config.toml
model = "autoregressive pixel model"
train_examples = 203450
vocab_size = 217
layers = 10
hidden_act = "swiglu"
head_dim = 64
fused_qkv = true
parallel_block = false
drop_path = 0.05
learning_rate = 0.0016
beta1 = 0.95
max_grad_norm = 3.0
epochs = 4.5
Rows from block 3 of a small autoregressive pixel model, named by matrix and row number. Rows with one number belong to one neuron. Each number is 500 + 25 x the weight over its row's rms, rounded and kept within 0 to 999. All counts start at 0. Numbers have three digits each.
After each neuron's rows are labels from the 100 images, of 14976, where the neuron reaches its largest size: "strongest on" is what is common among them. Only what is clearly more common there than usual is listed. The data: photos with spoken descriptions (Open Images, Localized Narratives).
# gate: MLP gate (model.blocks.3.mlp.gate.weight, 768x256), inputs 172-255
# fc1: MLP up (model.blocks.3.mlp.fc1.weight, 768x256), inputs 172-255
# fc2: MLP down (model.blocks.3.mlp.fc2.weight, 256x768, transposed), outputs 172-255

gate.652:482496501501521480491539492535471491494482452518470527549489450463474513517517534502504443504527460474519469489505547518438481486501521482496463521538486497519519512470503476518534507505528420487487509496477482481481460510500523497548514497466514522499
fc1.652:503458491540526488580497505474471499506520491487556507504514490424553512504521459506468462519504468468551481476523495472486495418491521485449469541471521494506504493427521508512500481480496476488529514518484457450481520491475521494541502467489494512504
fc2.652:496449517517546504503533526488551504504503531474505482504507531513525498509525497512507493526508507498523453498515486503519465505514481489501480537478508491521493495482502480508540504503490495479463534483489451470527465517482499498476495457508530502494
strongest on: text has "man"

gate.443:480507485505498480518458502510503500504544533518471503489492484503522487478510543505479471518502496455548490479524482496521500510467461463480489526532509511539505479491515513486537498451488491482500506488449457481460528513432527508489499451501482439479
fc1.443:501471421548532507481525488495489524516488513504476485483448493483462490486510498507513517520478524464497507503512538534497510485510478536508505498543513496504514510519512469524517511498496472489464484507463497483461502493524501497508508519487502538496
fc2.443:508515486541461497489489500491534493490513520522482502493514510518518496497509542506491515487469486506464444502503511501553503503503508491548512481491539508499504439493526533490503523495506475481504459504468528503500496483515525490466514516500544480489
strongest on: text has "text"

gate.322:475514527511516523455484510530513517492469483507476451486510526516486489520485494488503504485492533499488523503478513538488491537536516522477518462483497496517505498519490468508472516531525552532507492520522512515472460502537455500504516446474511507526
fc1.322:534490474497484478541515490472483488507539510492529542514493471486518511481514517515489496518506480507515476499531489468508507458463491477521490531515505500491506503474519531496531487461471447460490503488469498483528532501469543503501483553532483496479
fc2.322:488498531518527538507465508519484489489547500522513481475526505507488533470486489484463508505484466466506483480466500502475499524501524509514464446494467491496459542525481477507498474560501490507517544509490519517481482482537508502524507464489514519482
strongest on: text has "color"

gate.760:514535463562477489537508522496500508517473493541528452557535491481487510510505536496527477550461486500523494501517490501470470444494501443517485482484517486528502511481499477515507511491477470496488511532450503476547506529500514530521502501496481513482
fc1.760:542443535438453509489526517502474479494508538448488517522499496519484483474501481508474468505498516547433481491464531502551512521533500522518510491495494530477520507524472513519522514515495512524503461523490516455454441516482507472481513521506559465501
fc2.760:466494430480461485503548502495502489488502530520480467458465485583493496484500516513538510512447488513481501496537523533498500525505498505507507518515448500520484462500474513485494500469504490497482487478479508532475526485520519488459523525493466475503
strongest on: text has "sky"

gate.578:522504501515457487501558497516469497510498509504543511512471507494512508490469473472509484507548512514513554489517478488492514524484499497544524439510478458474474488457504526489536488494502479537477511453520501540514508510523532493522497541491544529517
fc1.578:495501527438509496515448510486513512493488497494506525521492500513470496498511483506498494462479475556475498511463501459490532520515529486451449544551530508531500481542518472482478520459519494462544494542508471504496468500508488498502513477498480471494
fc2.578:529501546463510513550510504482481443496540488501518524498515500538473474491507506515491491477499478499525460462483488504476501541494500495506524483520477515501492518469507522504481497458506511479503505487496497493523508516582512502450511522494538479463
strongest on: text has "buildings"

gate.35:463538506512544505515498474506525495496511515535489541510478506512522497500489533484524469517498495500466502492465526493491514466485471474550496472545518475504483503463513523528463498504499471538493522467502507526539457497481518507473495516505480508508
fc1.35:521451510454543523520493496511485486484536493496538534507490494534442499527526496506475429477497484505451527500495525514509507501495487512506511506495498479487488484426516500538489494485506495519492502516526502556502490490484522458468487527497517505504
fc2.35:516470506423560505462479493485499501484543520502484501514457485515480501489461464527517503503595525544497532536461488512491501476495478508476505506502542503524495515496509467502516509546551507500477502514498472500546486492488467471525512519500528459515
strongest on: text has "sky"

gate.117:531495437472481495557508524524500484517487479463529550552518416461492485477479469507465451520520474510496523487468506431453538461480536523460518539520515547502520532479502518474491488513503475475497475521488544492504503516506539527526486506515513486500
fc1.117:536451484492494526476507480503500460499513530531517562488504497453497495517449499479530494494468490527493520478507512487532518446502467491524516458515476506504492474517484547481524540548507507458528511483473485534494476511457527512499501522510516498503
fc2.117:520497508497512522466559484493479468492536495494511512452520518510496515512547471483479484481476467519474493505493484472532496499495473535502543556497452520541489525494499470529485510524502510463504516450486468501486454519444543516539505479488464518494
strongest on: text has "wearing"

gate.662:517504447428468519498516456505513449483504498511525529482506488474490512516490507491472480491510483478495528483501537496533521501495502483520483507471514504498474506482485498496498521504482460493462487436493540548455513495461545528489511573504459487489
fc1.662:500486454487466534490540464505520476480546475523524531489504495498460531521493501469527489498545486504469514499482540505549510521487469557482523492513487488496477461492520477511506565542488532511530486488494505490510523508483551537505487515484461466505
fc2.662:544518460514457496467496491519475482503540453468476482544493521459507514490498472475510501495522497508483500509526549467520513490517510515502514534561476521505513473478472485501459505532485484513485465504501480476499499517499487489513515479524464525493
strongest on: text has "woman"; text has "wearing"

gate.507:486505557461493505488525487475476504498474528506473521526534515539508496524459508507519436479480477555473515529509509491433495495514475443485534535515473483499476477486503509475511514483514502524524501443486510536520512510469524531512483552494485517491
fc1.507:498453483517508466545520522523526523510519512467523466503479517473482498463532476506495565530533532467499513515511491520519488473493510528522465466492499506519514521496487453518493498506498489514502520534517520462435542496528465443488516466486533497499
fc2.507:494504573483491511499494516486544503507488564460512466508498514518553492517507492481507453493499461509486504525507454514498495429498532500464487535523490521544495507470510469511539486475518500486479531512462471485471527490447507475493505469482497465468
strongest on: text has "red"

gate.726:470537493502481477452499485515526512489455438525464522497475509507529505488553470480493535544516507467509490510510527503523509528476511542533497471493534498518507516523506533513524475464484518515503477469496534512479487458474516516506506496515483512504
fc1.726:525508495529488489513527506555443489520526501507500513494499520498440507541514516532497474459513493462533498484516503503505494474486480498509507482526494522519502497460504500499486523536510497482435517493531445512496477503547519520494488513478505526501
fc2.726:449499503490497520502523492489472503489523494525516496483474472530476515471506474477560515511489488523529535517522522510505489489504525528513521553516493504517542489570489500502498464513506485464515518544490516548518531523508503519468508504506501508474
strongest on: text has "grass"

gate.528:525502482506527503510462478519530525458520447517504542457486463469480483512545510540481497455496501500479461492481519513487493487526508547517511493507522513453523538505525498524499503459488497506498456479493529500526503499507509544483486537486465508468
fc1.528:471498517524550462495497490445483501520487486520517516474478521467539514466514525522474497493450497480512543484548483494446494484483504484515489528498500497516443470451512478471482501480496511471508507454499510520495501491492478512514509474520495516511
fc2.528:475478511485493508485508508459507491506511498482473565461503512509522510488530548492501504497465513518460514495468482497477490518468480494511499546495526470500492485489504538514482470452505516448533540496485491520506492527499534541474487530482525487499
strongest on: text has "blue"

gate.718:482537489510472512517502499521466497496462535504497469502491509536528498546455495495506506503485504496574526479546439497487500454484503495492502514496501485520482524514476522471516496483488506502514491519497484514544521515504515488478499480531511506494
fc1.718:530453494475471507521528494474488489489514535469475494531484494500454521528540530487495489530480484511451507506527564510511488537525543460465510494531461492504482451490495535528516505531503486486505482508476533516499524510519506512483524529471473508502
fc2.718:508511530491526493459501503512524506501480487491484504453498491534471515489524552553534554510540503526446522478517482469512501516498500520513464499468479498498475517538478479519508509469494514482514497471487484541509518510548504492467510546504520495503
strongest on: text has "which"

gate.665:490474512502467524537487481514486488504547526504522497475522467450509505487492502507434465491530492502571487469487473481497505508487496500484521499489484458540500482428521517501542506487502463456513487465503460474506519517492557488475482457489485512512
fc1.665:521491561485495489479509533459479496510493539505522499487506516488519485498487469495473495465492481543507473504496428469514493524494475497451486522442528509533434469514505505493474477493537477544492495473517509541459469506462505518459504511501508510487
fc2.665:525527511501478458487506515509460522510492527542523469459479497433507483530438491501536527517467527462537497494542458522493511512477483483459544465520484490515518501473502481497470494476505495535515487463551489477479536482505498506481474528494533537481
strongest on: text has "text"

gate.647:540501492478507503538484510476476479512569478445493570540527504470499509508534517511493503457527425460499459501527483467506520466494517500451517519438508519508472519479511478473476464530486496476485512476526481498484506501467555501475501530539514454484
fc1.647:519483488458512514449456472529527464498521508544488496496497506459544516507467445501484485533488513482513484495491521498545491535495494513547456485536505492502499492541474502492502504513471468498517518504491485518521472511486514490499497492475451506507
fc2.647:507507568484446494491456501517508476477512494501493531493504493491514506485478453549501462496490495465516508518466464505525499511497503477499511490573531522485554493493498469489499516520500498512472528480531515497514541490474538509479506493513496535496
strongest on: text has "man"

gate.197:500499509486490514496514483469472507466519476490504516507487496503533489474498471520513453469499481475508520454485462529505514491513513516475472476534478486535486484533529485500489517485526481429531502498495424500571473515494507525493501478489501509497
fc1.197:500491528510495483489474494488460483534503462478488476438501506482478491463510484564449529470527522498547539483480471475539525461479459482488474507514505454523482545544496459511535503548498522452524488417547485467482468501465467522489507487558494491524
fc2.197:525525526522515501439499500506544493498489461548517536456491488509507486492481538563514523504511471494489495508530512469511515523493497470493532477528510548516493497497519541519481511492545476529505478498510469505498509474503471483469520469496576443482
strongest on: text has "text"

gate.367:507504461504469502510467513495483482518465495487494467490493527512499530484487487459513515492537481524504527493516515461521496448491509485475510512463517532524513519482488486497519463472494493479476506547471526489462526455436495465501521515532522480543
fc1.367:499494453476486537504525493497478500465431507485485495527526528475457514521509506477505532509472446535487525506551530484499484506535517536470535509454526536542515531483469502504479485481507481485500487560476565504475529468462516482537515511498517454505
fc2.367:522513510493530517510457499488492470501509531500467491512523509500508490473538498478500513496508479426523472492502526465481493516486528534506449542474465509511518493468518529494516507545511491529484541510468493505454499506493492504472538494478516479524
strongest on: text has "red"

gate.162:529499522520475474495482475499507484488492522546503477538444509532511542521517515528483476525497489517534526524489497502516467486495505464492569488514515514543462481522524456494501513505493484455484491507446482499499478493496489467498551514489446493530
fc1.162:500498486471518509493520536522496519504495511477500515457519482527484458459448466494536535495504529470472489506518472510493519524521483538524470502464471502478533531501461517513494504485501521553516497512560499502526521547530505518500482473520536501482
fc2.162:460564517502497502577497508474469521504497506466499541475520470508514459509511492462505495488499510513479486471477474490532508453513503512545521526518499490495520495519510515475490518478474495446492489468476537480524530528528474482528464469510524501448
strongest on: text has "trees"; text has "sky"; text has "grass"; text has "road"

gate.716:507509446471499535528477493538462478511540525509541518523516521475523507506508503525501440518473473473502511482528489476529517420498509516524518496523508524486464499475489492506498499487488507478522478448515480513510479503475497524553476559519482485501
fc1.716:537465496510485482500527492512472519477519537502520522498498481461509511474462450479467531523478512517502489520445463474490491502489483493479484535494468513507545563544496524493516504487529504477504547522494503470512458506482478478491516483479541453512
fc2.716:507511513489542501547472488503513514492479568517491509445485495506503516497494511498483513518465472506526559508503439483476487501501499509517506494545431495504459481548521456500527520523512498470519509405470546454501511472488507505513517457498455454497
strongest on: text has "man"; text has "wearing"

gate.694:491468489494500544513499463477474491506492552492503489459523496503517501493538508531476510505474475490531483484524524471529479472486476497521477535511482516519471543515463473500525514503486481489522454442453515510479525505451514518529501528535490478478
fc1.694:504496492510530499529493495486474474515479483485495532469537504520481519495519480509464497490507486501463505506487500472506502481504490528543501500479429504506496567473473507501528501593525485471506486434523539502470504488487494515527502517528525512517
fc2.694:520481513514525494540493510539495484481513509488474471511495470478465505531465492462523478494522479518484516472511496492452491501498511483474496539508465516519473459487488500489507488527544450511526522470503504518478505510549478479482499523490527502468
strongest on: text has "wearing"

gate.205:521462504505553478546557531484493519515522580475525460491542487512449471495470502502477488481494501493513492492527520427447497537470501479486546503477484483497484513478490492481522484503471495541517514493514543527461546487504523475506478484514532516480
fc1.205:500558529450466476476525539485478509489464493466503494511456531513499514534486504483509472451491519533486548508473496488517500505509518492521502495536488523497484564541505462517491525483486512488486516504510485523481496495512510477444498513509510490484
fc2.205:483492530512514540499535513490455502486484503515490531465514491519501488507519457520511507462542483503504487532459425495450513501476487517550505501494432539495484528459523525470505494495507437520491491488513563489496506498491519481504530478516506479497
strongest on: text has "woman"

gate.471:478491449520480471515493502505459509524544475501486489484471528513463511517493497532483550520498512465514468527548499494545489490492461474568469513494502486475484473484514511515504506503501487531532519521504468488504513485522508472526499473521477504493
fc1.471:495536501551529479452508474531501542500498499555507485481493509516522494499467505491511495486523502492487494538508495529482482547497520508459466502504511529474492489521500464496516518452562505515504469510468492510510485489484474535539498556509481450483
fc2.471:497506485507511505465497480523490499507470500529459548442547489502499493490520493495531500502503502462552512525513471466508527515489445479540553489478521486473524514470498497466514498525510488507515479496495493450494504510501541489508520487515493510506
strongest on: text has "road"

gate.414:493466501499503474555477461507494478493506501491498496504467539509537524511491529527431541535520482480527501541533489504503480522476480476482432514505491495529472443501498492515536486504486491461493492486489505466502515475479540443508523502534498518503
fc1.414:497533472492541496511494491490524464489512503486494484473495532487531510490521483465494516515559489441541504534523529517526493516504448523492462480460475503493476477472503510516530499496500528450469482491478509484519541482509514483541505480531537499512
fc2.414:515501493549508489425557500526515502494499450569494546469502523486531517502467438512485513486511477528535464522511526508469489516498506506488526538499517547476468540536481501495480493506484537520517478514517455486541489499508525493489487553488443479495
strongest on: text has "black"; text has "white"

gate.470:497484482527435520509524462466462498502512508484472539544487471480514486513529526470490526511479482520475475487492555508534517462488514497476510484502505488490479519518500522497507501503474490496520488458480544514484496498474506556542485549527502488495
fc1.470:502522547506503457505480530523522481507473496504509471522500536468506484495454488468506471546467528539488536474518477513476482514508514469494515465519516535514481484485490495515465509497507518530490487536529514487524483496494487467494512477470477541509
fc2.470:471506530482496476510509523489500497487508482538507545498492525501487489437537482517458512537455514509527502516450495500516498504513478491519488502474544476507506542467498505512478491526459561482466536504531494477522479510471507507510501481512468506513
strongest on: text has "grass"

gate.17:464481527487470534491512516507460473503536485494538529537477513471508496517513502499495495491506461500494480522503507466529552445484473531478479537530512486555463474512531530503499525528516490500528514464516478492480483519524511514530525506508493446505
fc1.17:546493506514535496497457488506517506539461489468467494455472499494473506507547480489506538538531516481506513484485488496514516499497501453547519481495536514487528499475478483459501466502505504515497540529502496503464523487459481538501508489492501497529
fc2.17:476489482508489498502517481474437508514510537456520504503523491491474516539487518463482475481490503507484529458533522489479492449500518520486494508488428485513493485523465502495520497479518467502518493499501478515486534515470484506558476516500483476500
strongest on: text has "white"

gate.466:591479482461473522509484483491475504493523546437530510512507482491491520487485479468540491485458475496465539517465468469515505492507515496464482525523470529508486562527486490533524469479481478485502528498492520496472512492473475456470481519542491487492
fc1.466:523457436507448457499457510486487493502480548487489526526528490516496523463511518488522462504464492475506533490493481446510510462472491496476459491543510543501494517477497531579517494436501499487502498512475488503464495481464463502513502528533503453532
fc2.466:526452489506450524524484495460459514488549563481467516494536506531503495513499485511506483493470488503493462482465472489493496484517536505504513506489451511443491500498485552507523480527461514504535511488518523494499505485499519486470483502510568488526
strongest on: text has "two"

gate.402:519497471505514491514460536548504480511485523484507540489505492552456495521470480500528512486497475496549522470521473477487504469479493534486542513524494545507542521463508516505487533497515476543487483501514492491494547513488526503472518497484512499522
fc1.402:482504496476522500484509490502464455503469502509492524519518495532512525533454442469527464503536482484476538531474471476491501497497526547502510502495472533537474496508509464517492515557479448524511508493505506582467479497484506469464488522499566530498
fc2.402:459487475543503541510514479448501493494471473490540538494524486479500497486525496494527494511441480536502476478512514479494486516487485503489493482458502493465452560531497503494492495477473482467500512494499522507502483490483531468527505495531444493511
strongest on: text has "man"

gate.607:529508473465507493523538492532521507497497479513509448507500483495511497468477487523532450527455493525491545488533506489478493523500523513502439487502457514495496566549496443474504517488492531519482513512459472560502534495490497504493483536490456504480
fc1.607:488507494504509491511516491436516499496462469530471498501520507483498507493485540502489459518463491537514541512521496501460500503492455482489495496485484487523486505485496525468494491493510501514486493524457478517500478483469505506500515533485432494517
fc2.607:523526543522498479488511543495541536493506527500491515482513532498475459512529546473423544489486512527471502540479501527516492525499507496490555459503523512463529480492490495524469511455468547468502528501459524475524491480530484473495455456505485509475
strongest on: text has "which"

gate.298:527465453479459503469495497495515514495503502512495552476526516491526500466496487480521489493494513550487535508469495512518493434518513517496478443499447514464534494477481512468509513538449525501498514508474515535489463517479509518476500539521522501467
fc1.298:460484534431505511494491501507534466509523490509489491494535489522497526514518504513471484490494500474513527533549547484502490453497464506451482506544485496520458507506494467493528489537483474491495481497477491469486532480476494503501495495534473488480
fc2.298:492496489524508494475485498511504484505488511478496484495521473539524506510474544549518479533476474486532492471491529485516495523493523529485464559488483502499504515489533481476531513508519486509501478476473501492523511496480466499524501521522498539510
strongest on: text has "trees"; text has "grass"

gate.615:466550523506497505500500498497532509492476512518507515474500504547493496505455549462521515501500501513507527492527508524459471514500499464475504459455511481458491503520514551518491461512453491529514526521475495497510498488471510490498485497495501523488
fc1.615:477566482485545498549488514498497538453498496487513531484552513505519498494473489520479497521505495475493501505532499506513489489543507552487535503491497491515522523462493542515474530543489501497512491539482497506528457494457525519514491435500513513486
fc2.615:494515488507460471545483500527473506460502519471498463522530504490513498516492501467518458485482485513498549479512498472493508495516516514492490534556525506492475487504521503493479507558464492573494499501512472471452481507508524509523502513508522514501
strongest on: text has "water"

gate.177:509459514518453458518525498484518517509509498495511483506461494484544495455456511537481512510472523545492516520498447513469507487499486464510508487486540519469489479515489479472500517473482513504510458558470501477526474518439524481506511563516494473504
fc1.177:514515470528520475509517530527494489512507511508518497505502489476539470500493504484462498552476514519481466487454489478496511547489525525559466525465541526509489538494487515473462486518468500510501499478515573515490471527512468514490491501485532494482
fc2.177:506466512515493522453510497479533517499469443507526551539493522481516506516527509492463519465489468474528462472507485488462487533504504480571510485488530517503498496473484510481485487489478505466525498460512525483517504504495498489469491441482499479502
strongest on: text has "trees"; text has "sky"; text has "grass"

gate.477:546485459505514485513561552543530493528474514515517461506460462504456505511478484545479495504494501482540511492498490466538534497468510483472512508491504515515519514466512491463536497532481534513495521473508504508521529504463543511476492528508471499493
fc1.477:469461526534480511479444490495538498498524503527485503528497476497548502500513507447502527492473470529491525538476485492478492492503517504464505518488567465486476518527525495497490501482516507517525495586474531510510513482513473483492501482505457508482
fc2.477:504505525502456502530529478496518501474518483514510477481503500469517495497504473450549530497492499468511495481563522523483486486507542496486451558462533498455505521526455449490503496478505540527491500496490472520487501502499468510461488516510497527501
strongest on: text has "wall"

gate.167:514455495454513450482519522503480528509542519482499509500507517493519489470447478492486524508521536516504495495506479512469511544479481467537511490473488500504489476433489539514502499503507523526486524509560489492541464490519510487443492493519544522500
fc1.167:501474467453555470490520519476512493508494513503511503515512509466499514458502494515508443519537500497524459517515542509468474515516435472501513468501497519523490475415502507518521509502548482521514480505512469504534487510492529522509524502480529527507
fc2.167:494488552498522534507480499523529466491505487512510488521470486535527505504502543543517471523461502471516533507465484479517480521479491491532462518514497505524488515546494426492513509498480489507518477522455492480496509513422528469471513478520452504504
strongest on: text has "text"

gate.293:497510487522476510471502489482540467510503495540494496516466504516515504515467480513529528524503459480475502492496532524550492470488520486509507481472501472463490528503481477486516478498471464426498510475476541526531495518505539522482466514509460524455
fc1.293:514547554485508494458473529484494485508494448488485505471479514508533518520497499524508461526524482477499574504500515498563488495492503481491467514496495494526501517495535451527526499520502471490486519453515514469446466501456538539481505523526497515489
fc2.293:506510460523545507517521508514494471512525477491494492497544530514457530504490509525518488521522473472533494499504551512494498501502491523526488528529464513498492515520472483515484481488518481521493493476497491549497488511522531468489504474483510515498
strongest on: text has "trees"; text has "sky"; text has "grass"

gate.764:509505510474457471516498518510489501509546469468502487503480503513508487470474430506478513454513501531500518483536499498470526510497488545468484515528503495495506525498525493499503526515511494522474484510525473445516530491518502473460508508465490519499
fc1.764:464527489551520485462500516536526509498473559513494451472498515492495520504543520488593464541484519454488509508504538498508474514503496484546516486507470505485509463530477500512492509459506517512502527449506488534504479491528491502537493507496496494515
fc2.764:522516497508467485477455468509441499512523495464524528511496525494475506504533439512492471486542530490508434516504520494481493493495456481580474525532500464455453479496498509511506523532480500499487509494493512506504484487494528511488482476482468544509
strongest on: text has "wall"

gate.356:519516518474512501539498493520495461514525499501518454538475521531485535525466504531485502523473461512526478511523535476550496494494509518484484522477497511513493502508489499500531486529493476475492521478459492501480528487498534462482515480519480484502
fc1.356:505479480514469516503465511542492482481500478508492510513503506482554491506504486518507487473491511463452498464494494479491533485536553503501519452510532496484521531478475492523491481460468510533543501511521509515505475476492497511546461529495550486496
fc2.356:506493529460497503547457517513534508489494468479481469497533471524482507502520510492490469551535515489452472499495513503532521462548512483549491525522458445528555469464504551501493517475503522514516495501503495500502513506460491499534487486488522526497
strongest on: text has "black"; text has "white"

gate.729:506532515469476453526503496504507517489486530515496520504475469529512483492449524466547485486489512503507529531518501512463483496486487503505487512526502502478545450499525487501542504460498502526494499532461488493492512509470531520496494545501486524503
fc1.729:531547492514484461502472510463491512516485538480482503481512518494535507503528499482515452528498490487476524524472497490461492529508508477494452473488511542481540506505518482504483485484496484492468483486481535510495458475520499484482511490507504515497
fc2.729:478495465517548508447537496483523506505514460496494532491524537486515522481490505513490526506523524550480467499505462489458502518498478479509553490556488509543500473510491513492454506495500486443541508488502525501538472504554494442541521463520527492506
strongest on: text has "trees"

gate.450:539548486522508494535476483484484531494547521452528522473466490485506528506535502485483532486518477477492454544486466490476479490500541518497458537511509497459509541515489492493505492471495480465475522511458527437487543491502460512488505490537498451495
fc1.450:506448459504476488476537494483491504481488538518505498518491523479590523468498510458497506527503525504498467495511503510496453495492525462506468442538449511478502497466494515522515525476493485489491517525448499499520540485486483511486505497469533492509
fc2.450:506513475501527515478472513535508512513465485467482550498529541500518507491540495488491520477511510520497478516469489446508479498514490538508469516462533483486461521542477468516531489511490519500489548503475505514493458464493497545492491480572515504535
strongest on: text has "plants"

gate.601:490490527492495508481503493472534509500505517494492585505476521510540496496515488493554489468531506474502507524535472518500481514500477485555514514519440453473466447512523526504470506499519480460515498456532560470575499530519486539506489505528515527481
fc1.601:478504510465512534500490473472514501494544496502485526502493515528530530487486506481569501500500480506512552523516508516497477509512465504556526454527417499510493493539509541521477517499513479442457523456526521525550487515560516514514513536520520502512
fc2.601:481556496510530516514490494509524491506495479502478507473521500512495485518517464482518526468490507468505497505522510529538516518501506528469454502517450530491553505542474493522503471510478504565491473532484435512476492550505537502546477477488438518483
strongest on: text has "trees"

gate.154:535459470506480501494491498517492525479503460497506493547483472458494504498518480475478490554532476495510501486486516525561479466507488490559484476509476506480526590510488478535533504505462499475450517488472543496508504486461525493517490513484411504484
fc1.154:527515519534556526512505522437457516492501482494507516470525493534528477481485450527476504509493482521451530511483478481517504491496510535488488535462494486512503552547471484543501496538474485455482542483550501479476446506497492505526467483536502491484
fc2.154:529492461452513501521530518520530496482545492533509484488480514492501522503507515492436522513534509527488532487486442474467504535482497485512473544536523492525485436519505505482470486522503502509498532477509476500527474497544527521507480524486493469467
strongest on: text has "sky"

gate.301:508488493480539487488472540498507471543545473473499523503487505514468497493519508556487501460521500471519536484509468430491544517460510517488519505516464519522507485486510513496515478489518464463540524506539496512462471503508511515503487492503557443498
fc1.301:510529515480506481520495502449486539474503533508481481523517519543467497478507513464507528461507482550466503551469522505470499512532479510504474506521539456469491492516518479510509527512502485491489506497489537479521545496516497453449512496514473533498
fc2.301:522483580507484529519540492486472506498453492521495497491510510500533470490483492479512503490494522478504480478526504508483495532507484522495476485448506506519492544510503507485455521472504548544491463509498501497528465537530506540506508530485493569475
strongest on: text has "wall"; text has "table"

gate.307:500501466492502497464532455469521495473489499564499509519496520510511510518487550553481511503474526547509500489496500515508482484504526452548497495501532468449516504482465542474517497488487503446489469499467571497517492529476510491483493530523475488471
fc1.307:536495477528484507517514532497490515491520547468506512542477486472466475482528470457525518490507470449481473503472477516528503477503529528536516507511506492538476453557509510495469507501482487519488546492523471543488502509508496529483510439494528510494
fc2.307:505472467549476490536475530520514540525474489522470510529492473495511460490515487494507529549505487474482503519490484497535526490482525472542536503531504505519481480486528490500466468506536538503502521511511503475517470499489568518503502456497473499498
strongest on: text has "grass"

gate.396:515450504490524536491533512500431466473507534497503567526533502464508511514492503500522481509536445468466541473513480467520490467504536482450534511452510520524500496486500503482465520474491455466456498503510499515485526488501556467492505530529509477476
fc1.396:520479444494539499538519514554480481494510525491512538512508492460511486497465513524523485510490488499490502479492483483523516461492516516489512507465530543517470570483498447469483510523479474473496484479496518522479513498476545439488495515541488480474
fc2.396:492486536522551534488530492501497483522498524518499492529503524508479515510509518504478478483467495510509518520501487480565506485495520485517527491493481508478482534568493476496483501538506521499503492479479507541518518505465552495545498525508463508528
strongest on: text has "wearing"; text has "holding"; text has "woman"

gate.427:544490499500461475527510480497438532507504498478490507537487474497504498532523508504482511484488509531505505484543534491472504511487538481504516518493497475526484479463514522447490541461503502475487440504493543550523518534505476561467506514505519495500
fc1.427:475502465488447497524484466525485517514505511531473510520510527529521483551498528494525534536464548490509481491549543526496503468486518475511542467486541466455498446467498551502455527446506513571488480519504527539500550516508528497482510503519504517504
fc2.427:512540475521545491466500488494500490516501490562515530530500500465483487482499490475475542453533503457527548520506469491499528484461490481493481504493476504523489470464538523492498502497507490491494501533521475501483472489495492494547515475492525478518
strongest on: text has "sky"; text has "water"

gate.164:484487481515509492476575513430508511525522507500488513500528517507520494480515490510511520507503472445501467512533507501527521500486476489498543513461466478514453466527523485512499494482504529511515489422504500543514472488516542539484496497519462497506
fc1.164:476524472509501472519513494478518496490509521543487538468520488536527512491504490471500505480518484511500505514502507496482504516498522473507535511551486502491487455520510531503475511479510461536508476474484487527550481510535491482461497507477513523498
fc2.164:487485466477495516517489494429495500501503479531479531495527477526496477464527516467494458506479514468503518524455511516474508546502509491515495464482492479461500489518503505518494506443494543500474481520507483473538476494519500532481510468477509514506
strongest on: text has "wall"

gate.299:506510518489519476519490498500481513492544459503490480493487479461500509472487482538470529485546491529522478504503550493513483494496518491517507500479507523470511522500489470463540489498484447505488506523437488473521499491468485493472451517488469524462
fc1.299:528477523514477511503482461483462546505536495480493482484481458505507487449496477545503474468506528526488522479474473506486498508511528516492479495511522494466492517531507470468527498537498473511530500516488498478506467486481504483506458467519490522493
fc2.299:500485531529528517452478508473472497508487519498515502456537500483480512520462513524544462501474477461539487492493511465544503477517510486453497548507530524515526552508488451506509493508504529534507504522534436542474459520479498511521495499505485490491
strongest on: text has "plants"; text has "grass"